config.yaml
crop_scale_min: 1
encoder_parallel_block: false
encoder_positions: "learned"
text_encoder_inner_norm: false
epochs: 2.5
Rows from block 5 of the text encoder of a small contrastive image-text model, named by matrix and row number. Rows with one number belong to one neuron. Each number is 50 + 15 x the weight over its row's rms, rounded and kept within 0 to 99. All counts start at 0.
Before each neuron's rows are labels from the 100 texts, of 14976, where the neuron reaches its highest value: "tokens" is the input token at the peak. Only what is clearly more common there than usual is listed. The data: regions of photos with short descriptions (Visual Genome). In brackets: how many of the 100, against the usual share in percent.
# fc1: MLP up (text_encoder.blocks.5.mlp.fc1.weight, 960x320), inputs 160-239
# fc2: MLP down (text_encoder.blocks.5.mlp.fc2.weight, 320x960, transposed), outputs 160-239

tokens: "blue" (57 vs 0.7); "sky" (7 vs 0.2); "with" (7 vs 0.9)
fc1.461:34 35 50 54 28 50 62 70 57 69 49 74 65 36 42 53 82 53 42 55 42 38 66 41 41 35 53 44 55 30 40 49 36 41 45 50 48 73 69 52 44 66 31 37 45 04 79 44 65 46 43 35 63 46 47 41 43 46 41 46 44 47 37 60 54 72 73 64 42 47 54 63 60 39 32 40 43 33 63 26
fc2.461:64 39 40 55 57 30 33 16 60 61 39 44 85 31 42 79 33 47 48 49 33 48 40 21 36 93 48 63 33 57 51 19 52 62 22 32 61 68 49 35 51 77 73 56 42 71 39 37 53 71 27 26 37 41 50 32 50 40 68 65 47 44 43 65 56 59 54 66 41 51 62 42 56 27 45 49 41 67 53 32

tokens: "blue" (64 vs 0.7)
fc1.635:56 54 56 58 55 52 51 43 66 34 38 34 48 60 28 45 65 45 61 47 71 45 17 22 26 61 47 55 56 55 73 20 30 56 41 50 53 55 30 63 60 43 30 60 59 32 40 56 48 60 17 36 55 51 60 44 52 54 23 36 21 47 79 16 60 61 58 30 51 36 79 52 79 55 47 59 44 69 27 53
fc2.635:45 69 15 29 39 70 64 65 65 70 42 59 59 32 39 45 47 44 39 61 35 66 57 33 33 60 45 40 62 45 57 67 32 68 82 77 41 62 58 90 64 36 36 61 57 71 37 69 45 59 55 49 27 64 59 40 62 46 66 35 29 36 29 39 39 32 72 78 46 63 34 43 68 35 32 36 52 51 70 54

tokens: "blue" (57 vs 0.7); "sky" (13 vs 0.2)
fc1.329:60 46 47 59 60 63 43 41 72 91 39 73 35 52 45 39 53 44 36 35 62 53 55 33 55 36 62 61 47 52 49 44 31 43 51 35 44 44 25 56 55 56 45 89 53 50 69 37 58 53 41 36 50 64 43 38 57 47 36 57 38 43 23 71 53 50 54 53 49 85 66 37 42 44 37 75 51 49 57 16
fc2.329:46 39 46 38 45 47 36 20 74 81 50 48 57 31 59 72 45 45 32 44 48 38 61 29 57 69 54 43 65 60 42 61 52 35 20 32 26 22 69 58 53 71 41 73 48 62 54 36 47 55 64 34 60 55 74 31 56 28 84 66 37 49 53 43 73 32 49 47 43 68 59 35 46 16 32 37 25 64 24 52

tokens: "blue" (100 vs 0.7)
fc1.521:74 60 36 26 37 60 30 51 76 49 42 74 76 49 66 58 52 47 32 50 71 40 53 35 59 12 32 63 41 63 44 54 42 44 56 72 50 39 62 36 50 44 42 72 55 47 59 57 84 44 56 53 45 73 61 50 34 16 70 56 51 47 40 57 47 73 46 39 38 46 56 46 37 73 50 49 51 36 58 37
fc2.521:38 51 42 66 46 49 43 32 61 67 61 38 47 41 30 69 24 53 47 57 41 55 57 25 49 64 39 48 37 53 37 50 48 57 18 53 54 40 74 36 57 75 47 82 57 61 50 43 61 63 42 26 63 27 43 32 78 16 71 65 61 66 62 43 50 51 45 60 39 57 66 54 40 43 24 63 50 93 49 51

tokens: "branch" (14 vs 0); "knife" (8 vs 0); "mouse" (7 vs 0)
fc1.427:57 62 60 41 69 62 76 61 33 43 48 44 27 47 44 22 26 35 52 39 54 28 66 74 73 83 55 44 36 44 64 33 69 52 46 75 62 46 22 82 43 53 32 56 58 43 56 63 48 43 56 59 54 62 51 45 46 48 30 59 39 66 23 52 53 84 48 40 34 54 79 37 68 35 54 25 45 56 64 54
fc2.427:45 38 38 81 60 45 30 41 37 34 49 54 55 78 30 47 60 66 47 41 49 55 72 53 27 30 56 40 57 39 47 72 27 45 42 50 10 67 53 22 69 65 42 40 51 55 39 64 53 51 36 46 54 47 30 72 31 25 39 25 54 33 49 51 33 23 51 42 67 31 49 57 53 48 48 51 41 64 43 52

tokens: "snow" (96 vs 0.2)
fc1.398:47 50 31 63 64 68 31 53 52 40 32 84 88 60 57 65 68 65 71 38 64 49 58 25 34 58 55 29 50 66 40 41 63 59 44 45 45 65 40 51 26 66 72 74 57 43 35 54 41 56 38 56 45 52 29 20 51 58 60 42 55 71 43 34 61 41 56 58 49 63 65 39 64 65 84 34 59 52 57 53
fc2.398:69 52 40 38 26 69 44 76 60 48 75 73 22 50 51 55 65 55 36 53 50 49 82 41 36 31 69 63 43 58 49 55 55 78 27 67 66 70 12 44 46 30 48 30 21 47 32 46 25 40 59 74 42 30 25 01 58 32 71 46 37 93 62 40 50 48 43 55 64 49 77 55 54 68 36 30 88 57 46 58

tokens: "player" (20 vs 0.1); "uniform" (10 vs 0)
fc1.418:29 67 71 55 57 35 70 45 63 24 50 45 54 33 61 51 12 62 69 72 54 58 62 36 38 77 56 57 40 64 48 46 36 48 76 39 53 84 23 69 46 48 59 40 51 49 27 13 51 73 41 63 45 26 08 40 41 48 47 51 56 29 35 45 55 41 63 81 72 59 25 45 36 40 72 51 72 53 54 40
fc2.418:51 59 37 67 62 45 26 37 64 56 54 58 46 38 52 42 53 61 54 50 51 46 52 36 61 46 30 43 42 71 46 64 65 37 55 36 43 52 51 65 58 18 35 60 50 41 50 46 70 47 59 47 53 83 54 50 43 40 54 45 45 39 46 59 54 42 44 23 33 75 42 54 44 69 86 64 56 25 54 62

tokens: "knife" (20 vs 0); "yellow" (8 vs 0.3); "of" (8 vs 2.1); "fork" (7 vs 0)
fc1.285:59 82 51 18 35 72 26 56 49 36 39 54 36 17 65 51 34 33 54 27 35 54 41 77 50 75 35 56 38 64 69 57 32 50 61 54 30 55 54 62 37 63 47 28 63 33 55 99 40 59 49 42 21 68 58 28 61 12 49 55 55 46 83 31 51 41 36 30 47 24 51 50 58 42 64 26 37 49 53 58
fc2.285:40 28 41 59 60 57 48 44 31 68 84 49 50 90 37 61 63 48 52 43 78 64 65 45 59 41 75 52 55 32 44 67 29 58 52 52 76 61 68 42 55 55 50 46 46 55 45 50 66 62 37 41 50 24 44 46 19 49 47 21 37 73 17 25 55 66 48 54 71 47 70 32 65 17 50 42 25 41 61 28

tokens: "the" (11 vs 5.1); "of" (9 vs 2.1); "is" (8 vs 2.4); "in" (7 vs 1.7)
fc1.162:40 61 46 63 41 51 59 50 70 24 50 41 52 47 31 66 48 52 42 54 43 30 64 50 55 77 67 84 57 42 45 71 46 52 61 76 66 39 28 47 45 54 56 65 36 53 48 51 31 60 52 30 53 55 49 66 39 37 57 43 54 90 50 46 44 72 63 54 41 36 56 60 48 19 58 51 14 46 51 54
fc2.162:50 64 53 50 45 48 30 88 12 50 70 66 24 70 60 61 49 58 54 60 69 55 37 58 48 29 69 27 51 59 57 51 44 32 69 40 40 50 44 48 47 47 45 44 56 61 27 77 42 43 59 44 35 53 36 47 25 53 36 76 49 37 30 34 27 19 14 20 35 50 35 50 64 47 61 22 77 61 68 64

tokens: "<end>" (72 vs 13.8); "sky" (7 vs 0.2)
fc1.655:53 45 46 70 58 78 52 56 50 34 55 62 46 50 74 53 54 49 43 72 68 60 43 40 54 27 32 08 40 26 29 48 60 44 45 56 41 40 57 45 80 63 56 26 50 49 56 48 42 46 51 61 39 70 38 20 46 59 50 56 53 35 35 22 63 65 40 60 56 48 70 34 44 53 37 53 45 30 61 73
fc2.655:54 79 27 49 53 45 54 80 56 49 32 60 55 70 54 35 23 38 22 65 37 40 65 18 31 24 82 62 51 48 46 63 69 64 41 36 57 63 45 20 40 54 62 44 38 33 32 49 51 53 70 27 46 62 00 63 56 49 48 59 40 57 23 68 50 33 48 46 51 81 56 59 64 68 51 37 20 35 39 50

tokens: "snow" (64 vs 0.2)
fc1.532:41 61 87 52 49 64 77 42 42 24 63 62 49 39 40 45 33 30 41 31 25 42 92 25 66 32 50 44 40 29 67 49 40 25 61 68 53 44 55 46 17 49 71 42 16 49 43 53 48 48 72 58 40 54 32 26 89 54 28 37 51 44 53 19 65 65 83 56 62 72 49 64 52 67 53 59 75 58 64 56
fc2.532:49 33 45 38 41 36 35 69 28 39 45 75 66 60 71 76 69 15 44 43 57 57 45 55 57 18 32 56 55 21 64 53 48 68 38 72 51 39 62 40 38 56 43 57 52 36 38 46 47 35 62 57 50 75 29 52 62 56 58 37 47 61 52 49 46 54 53 45 78 56 48 39 25 63 63 54 42 10 35 57

tokens: "<end>" (63 vs 13.8); "sign" (8 vs 0.3); "white" (8 vs 1.6)
fc1.235:36 55 35 80 55 20 66 27 58 35 64 35 30 45 80 41 59 60 50 43 68 49 38 40 61 52 61 34 58 50 65 37 62 70 44 39 62 51 62 75 58 43 61 27 78 27 56 42 73 82 77 66 60 51 31 40 34 58 54 64 65 47 29 40 51 70 48 87 63 48 13 40 76 46 55 54 57 46 44 58
fc2.235:15 48 82 49 48 45 80 46 59 70 36 47 55 63 49 36 65 41 41 30 45 38 62 43 26 37 31 42 29 71 60 56 50 50 58 33 53 55 53 44 48 52 36 66 48 82 61 57 48 38 56 39 48 36 38 62 64 65 65 68 59 46 56 64 42 40 62 97 40 50 47 67 67 59 48 60 54 22 44 55

tokens: "knife" (12 vs 0); "cat" (12 vs 0.2); "table" (7 vs 0.3)
fc1.225:44 87 46 31 44 28 53 68 94 12 37 49 62 41 35 32 59 37 51 30 63 76 61 93 59 62 41 72 34 28 44 59 37 59 58 39 20 42 59 59 67 54 31 71 22 77 44 70 41 62 51 20 48 76 45 58 74 36 42 49 33 55 56 39 42 85 57 45 54 46 42 41 45 20 38 40 21 20 48 63
fc2.225:71 40 60 28 63 85 65 55 47 81 41 77 39 55 50 43 32 58 47 62 76 39 48 39 38 57 63 57 66 70 69 59 37 42 45 60 83 48 43 37 37 60 48 36 59 65 30 49 58 43 70 65 22 26 59 54 14 44 44 59 56 81 71 50 55 37 46 26 60 36 76 45 49 69 52 41 53 53 56 42

tokens: "clear" (24 vs 0.1)
fc1.142:51 67 32 48 38 23 52 36 39 50 42 67 53 63 65 65 68 64 64 17 59 47 56 77 74 28 62 63 61 35 58 38 27 83 59 51 36 55 67 61 62 70 51 57 55 50 44 38 47 33 49 66 30 13 91 37 41 59 68 58 67 68 35 42 40 45 45 59 80 56 32 53 32 44 52 51 64 41 39 59
fc2.142:58 45 69 21 51 73 55 59 28 59 49 45 49 12 56 50 54 63 39 44 68 36 41 51 30 61 32 45 48 62 18 73 42 53 59 53 47 61 56 40 30 53 32 71 71 64 68 68 54 50 72 73 32 61 38 67 70 79 51 23 57 38 55 57 70 48 43 47 30 66 46 37 37 77 56 47 26 60 56 47

tokens: "blue" (70 vs 0.7); "sky" (13 vs 0.2)
fc1.588:29 44 51 58 40 63 54 36 34 43 49 43 57 42 66 64 53 33 47 34 36 61 45 60 55 45 58 51 36 41 55 67 20 52 52 57 50 62 38 46 49 43 31 51 68 36 60 53 59 51 50 41 40 50 64 66 53 24 55 48 52 66 34 74 35 56 38 61 57 29 57 55 56 42 35 59 38 47 34 74
fc2.588:67 28 55 48 24 55 59 50 73 37 53 61 66 47 52 56 51 51 58 36 59 61 53 21 35 17 14 68 51 37 77 54 43 45 07 47 55 42 68 49 39 61 56 52 32 71 67 38 48 70 41 47 42 46 42 30 43 44 51 35 29 64 79 36 39 56 68 70 45 47 75 64 50 48 57 66 67 66 48 55

tokens: "<end>" (43 vs 13.8); "orange" (21 vs 0.2)
fc1.704:48 31 53 89 50 52 40 49 43 51 79 45 41 52 38 43 37 27 18 33 38 41 46 50 52 54 61 43 75 44 54 35 70 59 55 38 76 65 35 45 54 63 40 34 65 54 55 55 42 54 40 22 34 41 69 75 54 20 61 63 34 53 51 25 34 55 41 48 48 34 35 42 61 57 31 39 54 49 35 51
fc2.704:29 75 40 59 54 33 54 36 61 23 40 35 38 57 56 80 44 35 39 22 37 51 61 60 29 94 49 60 61 66 52 40 35 45 56 35 35 55 26 63 50 58 40 62 31 57 47 45 50 48 26 39 45 67 55 46 59 34 71 74 48 50 50 61 50 52 57 45 32 53 69 81 53 29 46 17 33 23 70 50

tokens: "player" (20 vs 0.1); "baseball" (12 vs 0.1); "is" (10 vs 2.4); "umpire" (7 vs 0)
fc1.628:45 52 74 95 51 23 54 45 76 58 55 57 40 59 43 33 22 71 45 43 73 25 68 39 65 49 70 64 42 54 39 40 51 54 30 58 71 53 71 59 35 43 40 35 51 36 31 49 56 34 80 59 72 46 60 63 25 41 55 28 64 45 38 76 67 31 47 14 54 64 55 49 34 58 39 61 52 04 48 45
fc2.628:66 57 59 52 55 07 46 46 43 44 52 58 33 52 41 71 61 87 52 43 73 55 56 59 45 39 42 60 52 88 49 65 60 77 58 60 59 38 36 31 41 48 33 38 51 59 55 38 51 71 32 56 44 64 23 52 49 48 59 58 68 52 42 78 48 34 65 33 35 51 43 40 43 34 40 64 47 65 48 58

tokens: "yellow" (7 vs 0.3)
fc1.95:40 80 33 39 61 63 25 44 33 42 29 75 22 56 26 56 57 44 45 28 53 30 55 53 90 53 77 63 41 68 55 52 57 51 45 35 40 34 20 51 66 37 51 60 31 50 44 48 32 31 55 59 40 55 57 42 69 48 55 30 43 49 59 49 45 60 47 21 39 50 64 44 45 24 62 26 45 59 51 56
fc2.95:59 52 54 49 48 42 57 76 50 33 61 54 63 26 55 54 30 69 65 56 37 82 40 56 05 77 69 50 43 30 32 61 21 44 73 53 59 64 53 49 42 64 42 45 61 43 35 80 55 53 48 46 53 42 22 52 29 26 57 54 59 61 44 49 22 41 42 45 75 34 30 47 79 81 52 58 44 37 36 52

tokens: "the" (22 vs 5.1); "beautiful" (12 vs 0); "some" (10 vs 0.1); "of" (9 vs 2.1)
fc1.149:37 37 66 58 42 25 40 41 44 69 70 46 43 57 57 61 54 35 58 39 43 60 54 43 54 17 36 26 55 25 43 64 47 55 42 40 45 37 30 36 44 50 57 51 56 73 64 53 20 51 44 60 66 58 27 73 80 57 38 61 50 75 61 82 35 32 61 73 49 30 32 51 55 64 63 57 35 49 69 40
fc2.149:76 42 52 52 35 47 32 44 57 66 73 48 67 42 26 53 38 45 25 57 46 43 33 66 55 58 48 55 22 30 54 45 48 52 23 65 47 79 50 56 27 62 58 42 67 51 41 43 45 49 66 65 52 41 41 60 54 48 55 42 11 55 78 56 57 55 68 49 25 35 70 66 57 72 51 56 35 31 27 59

tokens: "pillow" (23 vs 0.1); "floor" (14 vs 0.1)
fc1.313:19 35 51 34 48 36 50 47 47 37 44 48 46 63 48 51 62 70 49 43 70 60 46 49 53 90 66 25 40 44 54 49 54 57 99 28 67 56 47 51 56 45 48 51 38 62 38 54 30 46 58 54 47 62 39 39 15 38 53 49 63 62 22 39 49 58 38 35 59 55 51 71 43 35 30 24 34 36 54 26
fc2.313:72 62 40 35 51 89 42 68 59 35 42 51 62 54 48 63 54 51 31 40 37 48 49 56 49 43 44 71 46 30 48 55 27 26 25 79 33 20 72 40 30 49 65 62 64 54 65 69 35 56 43 52 61 62 41 63 26 55 34 73 28 77 79 39 46 34 57 55 61 53 42 32 67 61 46 66 21 52 65 52

tokens: "branch" (14 vs 0); "spoon" (11 vs 0); "knife" (9 vs 0); "collar" (7 vs 0)
fc1.693:31 57 63 38 69 51 69 51 69 26 48 35 48 52 51 35 38 44 45 42 57 44 47 82 56 70 51 55 70 40 46 38 61 58 54 44 46 29 12 82 56 44 33 74 47 71 72 58 37 76 69 29 54 75 55 76 36 40 38 59 30 85 43 41 40 56 42 47 36 62 56 52 71 47 43 35 37 27 47 46
fc2.693:52 64 49 56 45 46 38 40 41 55 32 56 40 65 30 46 56 55 59 47 50 53 44 33 17 41 62 53 74 32 60 50 31 31 38 77 31 61 48 30 64 58 55 62 58 21 22 80 60 48 44 46 49 30 39 63 16 72 39 46 51 26 39 65 33 20 76 22 88 47 67 40 51 38 37 58 44 49 43 35

tokens: "blue" (66 vs 0.7); "sky" (13 vs 0.2)
fc1.82:43 24 54 39 36 59 42 58 71 64 43 92 50 49 50 63 57 58 23 73 65 45 48 40 47 60 32 46 26 60 45 71 08 25 27 44 34 43 21 53 41 61 52 51 59 47 42 60 43 30 45 37 61 71 42 42 75 80 44 44 45 46 50 57 69 52 55 34 29 37 47 65 60 40 38 44 28 55 39 32
fc2.82:38 44 36 58 52 90 36 36 43 52 45 59 68 49 48 45 45 70 35 44 50 24 62 42 45 72 53 41 37 65 31 36 69 53 12 37 36 24 24 59 56 73 66 70 55 91 49 50 47 83 43 29 46 21 53 31 63 48 78 87 45 52 48 55 47 48 55 74 46 64 60 61 55 11 71 34 41 50 60 27

tokens: "<end>" (68 vs 13.8); "plane" (10 vs 0.1)
fc1.217:72 39 69 38 53 75 43 59 50 34 59 41 64 48 41 50 54 17 59 34 46 49 59 27 64 61 52 68 68 66 50 58 49 75 40 56 40 35 32 30 43 65 41 49 48 35 42 37 55 59 63 47 60 70 33 39 43 73 64 79 50 37 84 58 50 66 35 51 41 30 58 52 31 69 51 64 77 53 58 41
fc2.217:36 46 49 65 49 38 53 53 64 53 43 21 53 55 60 74 43 55 96 59 35 40 47 30 39 60 46 44 70 37 60 58 56 50 53 47 69 43 30 59 72 16 30 69 42 42 51 41 48 45 55 40 51 48 60 50 32 54 32 37 51 49 70 47 33 57 58 36 37 57 75 35 81 50 36 50 41 63 54 39

tokens: "knife" (14 vs 0); "yellow" (9 vs 0.3); "mouse" (8 vs 0); "floor" (8 vs 0.1)
fc1.606:42 66 48 47 65 56 45 73 72 18 37 45 36 55 45 36 19 50 52 32 36 31 48 74 63 74 74 50 46 11 71 33 61 42 40 57 50 39 16 64 44 50 34 81 44 66 38 87 42 57 61 53 35 64 64 61 46 47 32 67 40 68 22 73 18 53 58 42 43 54 49 47 62 25 35 23 34 25 38 46
fc2.606:40 20 61 65 52 45 53 48 47 55 51 62 51 44 51 68 64 55 44 53 69 56 49 49 20 48 50 51 60 52 51 56 22 63 69 63 20 31 40 14 42 57 39 27 69 57 47 57 46 68 44 33 34 41 25 40 23 39 58 42 32 64 50 12 55 52 21 25 82 33 61 32 58 67 68 31 70 50 74 77

tokens: "player" (20 vs 0.1); "baseball" (14 vs 0.1); "umpire" (8 vs 0); "is" (8 vs 2.4)
fc1.546:45 43 77 62 61 37 51 41 68 27 38 53 76 56 64 80 27 58 36 42 44 58 72 40 40 44 64 37 50 62 48 57 21 56 82 44 58 51 43 43 32 52 44 56 44 60 24 33 63 51 27 47 64 47 58 65 46 69 45 34 80 40 35 60 58 52 40 55 16 43 28 27 45 44 61 69 60 16 40 52
fc2.546:46 49 58 41 72 37 42 46 21 34 42 41 44 60 42 56 32 45 84 42 48 28 68 48 57 40 47 61 63 63 76 39 50 47 61 65 66 56 45 55 53 50 76 26 34 50 31 51 57 61 59 43 50 53 60 68 09 56 40 79 54 28 32 65 58 39 54 62 56 63 29 40 47 42 54 71 43 40 46 49

tokens: "player" (16 vs 0.1); "batter" (11 vs 0); "uniform" (11 vs 0); "white" (9 vs 1.6)
fc1.526:37 44 51 81 49 56 36 67 78 17 52 55 41 32 70 32 34 86 59 47 42 37 60 76 36 41 45 53 65 66 42 58 63 33 63 25 55 48 49 38 57 40 35 38 47 75 44 54 50 57 53 57 65 65 45 46 36 26 44 38 41 24 33 57 76 23 75 57 36 83 34 41 51 70 38 54 34 61 49 78
fc2.526:39 60 59 68 61 39 30 64 88 40 67 44 68 27 49 48 33 59 56 41 58 72 56 62 74 47 50 66 51 76 36 47 37 51 46 54 65 42 87 51 40 32 28 50 46 50 67 71 61 49 69 62 59 35 50 54 49 47 42 82 54 39 35 61 39 25 61 23 50 75 54 52 28 66 58 80 47 36 64 50

tokens: "the" (12 vs 5.1); "on" (7 vs 3)
fc1.428:51 36 29 57 40 33 58 49 65 31 49 57 68 39 70 40 20 45 37 28 44 65 39 40 49 38 48 33 51 35 40 69 48 45 45 56 79 37 59 57 70 50 63 52 66 31 50 43 40 36 55 26 58 60 45 79 47 45 62 40 65 82 47 69 57 29 74 64 42 32 53 33 38 49 78 46 44 43 41 22
fc2.428:71 33 78 53 34 37 29 83 55 60 58 67 36 43 61 48 23 29 50 36 28 51 47 63 56 41 76 68 73 39 48 52 61 66 59 52 50 65 48 55 43 57 38 48 40 39 64 46 64 47 58 64 37 36 54 45 74 42 38 35 32 56 41 35 67 62 71 62 50 45 45 29 84 35 44 51 45 32 39 49

tokens: "pillow" (18 vs 0.1); "knife" (8 vs 0)
fc1.694:49 81 74 57 33 76 48 49 26 46 46 49 33 54 32 45 46 52 51 46 43 44 53 55 50 71 49 63 40 67 62 61 53 34 66 66 58 51 62 73 44 49 54 43 35 34 47 48 17 58 50 72 45 36 51 21 40 40 61 42 54 71 34 37 57 59 50 50 41 33 54 46 41 22 47 42 41 86 39 59
fc2.694:68 48 30 21 46 36 49 71 18 40 65 56 56 60 60 38 59 61 58 41 52 27 48 71 39 32 78 53 63 42 64 56 40 64 47 51 48 60 45 19 65 56 43 38 45 36 44 82 49 33 43 38 53 73 35 77 31 52 52 45 53 38 48 43 51 63 38 41 77 46 40 57 58 60 71 22 47 25 66 55

tokens: "yellow" (47 vs 0.3); "orange" (13 vs 0.2)
fc1.178:63 43 44 37 56 44 37 51 51 49 44 27 60 65 81 43 52 48 60 31 60 29 28 78 44 68 42 54 45 54 75 45 73 48 62 52 27 54 82 56 47 98 46 47 62 35 37 51 53 23 49 57 60 44 33 62 69 50 48 82 33 59 52 59 55 46 46 28 56 45 32 60 60 37 56 35 46 67 59 47
fc2.178:46 59 58 72 39 20 63 54 42 35 50 44 50 82 26 56 64 70 67 18 72 49 48 45 58 61 55 62 45 41 52 36 59 32 59 63 37 44 33 47 63 48 44 59 54 71 65 86 73 36 63 21 51 22 57 42 70 35 26 23 58 45 31 56 34 71 48 42 79 33 77 34 72 51 18 43 42 53 96 49

tokens: "on" (11 vs 3); "of" (10 vs 2.1); "mouse" (7 vs 0)
fc1.83:41 67 60 47 50 52 50 23 36 20 40 42 40 45 31 39 23 29 64 40 44 29 22 77 32 74 59 58 60 32 63 41 52 53 43 67 58 37 39 56 48 49 37 72 60 56 54 46 26 63 51 60 35 34 53 58 69 53 36 43 36 71 50 53 38 68 55 32 65 59 60 44 45 22 84 07 30 65 42 29
fc2.83:49 61 49 35 44 56 49 49 38 34 42 59 39 54 44 38 61 67 64 56 77 51 59 56 46 38 64 56 60 59 58 34 16 46 42 57 55 53 32 32 45 27 41 43 47 40 32 76 43 64 40 27 53 36 53 54 00 40 59 43 48 41 37 38 34 38 43 53 49 40 43 46 71 74 15 37 50 58 22 53

tokens: "clear" (18 vs 0.1); "edge" (8 vs 0); "feet" (7 vs 0)
fc1.98:56 45 63 49 57 54 42 42 59 51 68 68 53 60 56 39 39 51 72 39 49 74 47 75 54 44 16 72 76 55 48 74 44 49 17 36 70 35 44 46 51 45 32 32 23 59 40 64 35 45 39 47 27 58 78 43 85 50 59 50 56 51 84 53 54 29 44 50 66 43 50 31 76 42 50 57 41 40 62 52
fc2.98:29 77 38 51 39 42 65 49 49 45 27 44 32 34 27 44 78 55 45 66 72 41 57 41 29 55 85 48 58 54 65 50 35 67 49 50 19 69 35 43 61 31 42 67 65 47 26 50 60 49 51 50 50 44 40 37 29 49 57 81 33 43 75 55 22 51 45 38 33 79 46 68 24 54 58 11 49 58 00 61

tokens: "the" (14 vs 5.1); "tree" (13 vs 0.3)
fc1.37:47 58 26 39 61 57 34 58 30 47 25 70 67 35 37 62 54 73 35 61 64 65 11 46 59 59 64 72 70 83 48 64 36 64 49 58 42 55 46 20 69 82 36 35 60 21 40 60 44 44 51 41 45 27 60 59 57 55 58 55 49 57 55 70 45 12 58 43 72 43 52 38 70 48 26 47 34 36 41 43
fc2.37:66 81 30 34 37 28 59 70 46 65 47 48 49 45 42 47 33 61 51 46 40 43 62 46 56 63 52 48 60 56 40 49 64 75 37 56 37 31 50 66 54 63 66 47 50 69 40 47 41 28 84 46 38 66 22 78 80 57 41 35 40 51 38 51 39 55 45 22 63 72 60 42 55 49 57 64 58 61 46 31

tokens: "knife" (8 vs 0); "of" (7 vs 2.1)
fc1.86:48 70 44 40 43 61 24 45 32 29 29 46 79 32 41 65 28 39 31 39 46 73 36 69 40 80 57 34 54 49 65 50 31 60 62 45 52 48 46 65 51 57 56 66 49 57 16 77 39 53 23 41 60 53 36 25 32 25 26 49 60 63 59 34 38 43 65 59 49 37 45 48 72 49 57 27 23 57 48 53
fc2.86:51 31 61 54 61 60 64 73 55 25 60 71 32 79 57 53 70 44 61 56 87 35 39 47 83 53 75 76 48 26 47 36 45 25 35 67 68 59 53 23 40 63 47 51 36 44 47 51 38 70 75 44 44 42 48 51 41 41 40 60 40 60 59 42 68 76 30 37 64 34 72 67 89 41 36 51 60 33 67 47

tokens: "player" (12 vs 0.1); "grass" (9 vs 0.2); "umpire" (8 vs 0)
fc1.277:32 55 45 41 45 51 65 73 58 15 41 59 85 49 34 45 41 52 53 75 44 40 32 42 48 34 56 56 37 73 79 60 60 55 54 50 41 57 35 39 66 55 77 57 40 32 51 67 46 45 68 73 42 56 73 81 42 49 56 42 45 49 45 52 39 37 79 31 40 67 71 39 40 55 27 58 57 14 41 63
fc2.277:45 41 35 44 68 19 32 54 55 34 66 55 82 56 71 70 52 49 50 50 21 40 68 55 35 47 43 51 45 55 32 65 54 48 45 30 50 53 48 55 32 33 38 39 50 72 71 45 40 44 59 50 40 33 42 33 35 44 63 86 55 86 58 64 35 26 38 51 23 44 35 50 08 67 84 68 64 39 43 25

tokens: "yellow" (15 vs 0.3); "pillow" (14 vs 0.1); "mouse" (8 vs 0); "floor" (7 vs 0.1)
fc1.426:50 83 49 44 42 79 40 73 51 27 56 45 52 63 71 43 41 55 22 50 37 43 55 55 37 45 59 50 55 13 48 70 29 49 59 48 58 48 51 55 49 48 58 75 72 53 46 94 15 59 68 46 45 49 59 39 53 39 29 62 60 78 42 36 53 61 39 67 47 39 57 64 52 38 49 38 35 51 42 34
fc2.426:66 29 30 51 57 47 45 50 29 64 53 42 48 76 20 50 33 46 52 50 76 35 56 56 65 33 46 38 46 74 64 52 41 66 62 55 53 44 52 56 42 53 58 39 21 34 64 38 62 63 52 14 37 53 54 52 29 51 60 57 40 16 49 39 47 39 55 51 60 67 37 29 58 59 22 27 59 42 56 57

tokens: "player" (16 vs 0.1); "baseball" (11 vs 0.1); "uniform" (9 vs 0); "is" (9 vs 2.4)
fc1.528:39 53 36 73 47 40 20 61 65 40 58 50 42 43 53 46 54 67 66 54 57 49 29 37 41 36 63 55 65 68 47 62 41 39 64 46 53 77 39 37 38 51 69 29 40 59 48 26 81 55 35 49 55 28 56 47 33 58 69 46 59 45 20 56 60 40 38 38 40 50 19 53 32 55 57 69 88 44 75 45
fc2.528:43 37 47 75 59 35 32 64 86 29 53 52 50 26 53 42 37 70 86 48 50 51 57 48 53 25 37 65 58 62 47 52 52 31 48 35 55 63 63 41 43 41 34 41 33 40 58 23 59 52 53 60 47 63 57 35 32 33 59 55 49 35 28 53 51 37 50 63 25 87 32 33 27 62 67 76 43 31 56 70

tokens: "<end>" (44 vs 13.8); "snow" (14 vs 0.2)
fc1.464:68 50 62 66 33 77 46 52 75 70 36 47 48 60 61 57 64 53 31 61 57 58 76 41 60 47 71 26 41 43 36 38 26 52 40 62 58 28 71 57 25 53 66 45 65 51 40 31 20 40 45 47 49 56 50 46 50 51 70 38 65 68 59 41 60 69 41 36 34 86 84 52 39 59 52 32 84 53 37 72
fc2.464:48 69 62 26 19 46 43 60 30 36 63 55 56 45 49 58 52 66 52 45 31 81 49 41 63 55 40 54 50 57 44 70 48 48 84 61 65 53 33 35 32 69 53 64 71 57 54 46 65 67 36 76 67 48 43 43 54 45 73 72 07 93 40 50 47 54 44 38 38 50 59 46 35 52 56 32 53 49 72 47

tokens: "yellow" (12 vs 0.3); "of" (12 vs 2.1); "pillow" (7 vs 0.1)
fc1.168:24 39 47 45 39 74 36 60 63 44 66 49 37 66 47 62 61 73 45 48 74 31 66 29 60 44 53 44 42 78 49 60 38 47 77 58 64 36 41 49 35 41 37 75 45 69 52 72 34 64 53 29 46 56 27 57 32 43 52 52 64 69 11 63 49 56 36 76 38 32 72 34 54 43 55 43 45 33 58 47
fc2.168:64 48 33 41 48 35 38 66 50 47 45 52 64 35 57 61 37 15 45 49 12 71 38 88 38 39 52 59 51 31 42 64 54 53 66 37 51 45 61 45 50 57 56 37 49 50 45 45 50 40 67 69 57 51 47 26 26 64 65 54 49 64 66 44 47 55 39 42 83 64 33 49 48 56 31 40 57 51 86 76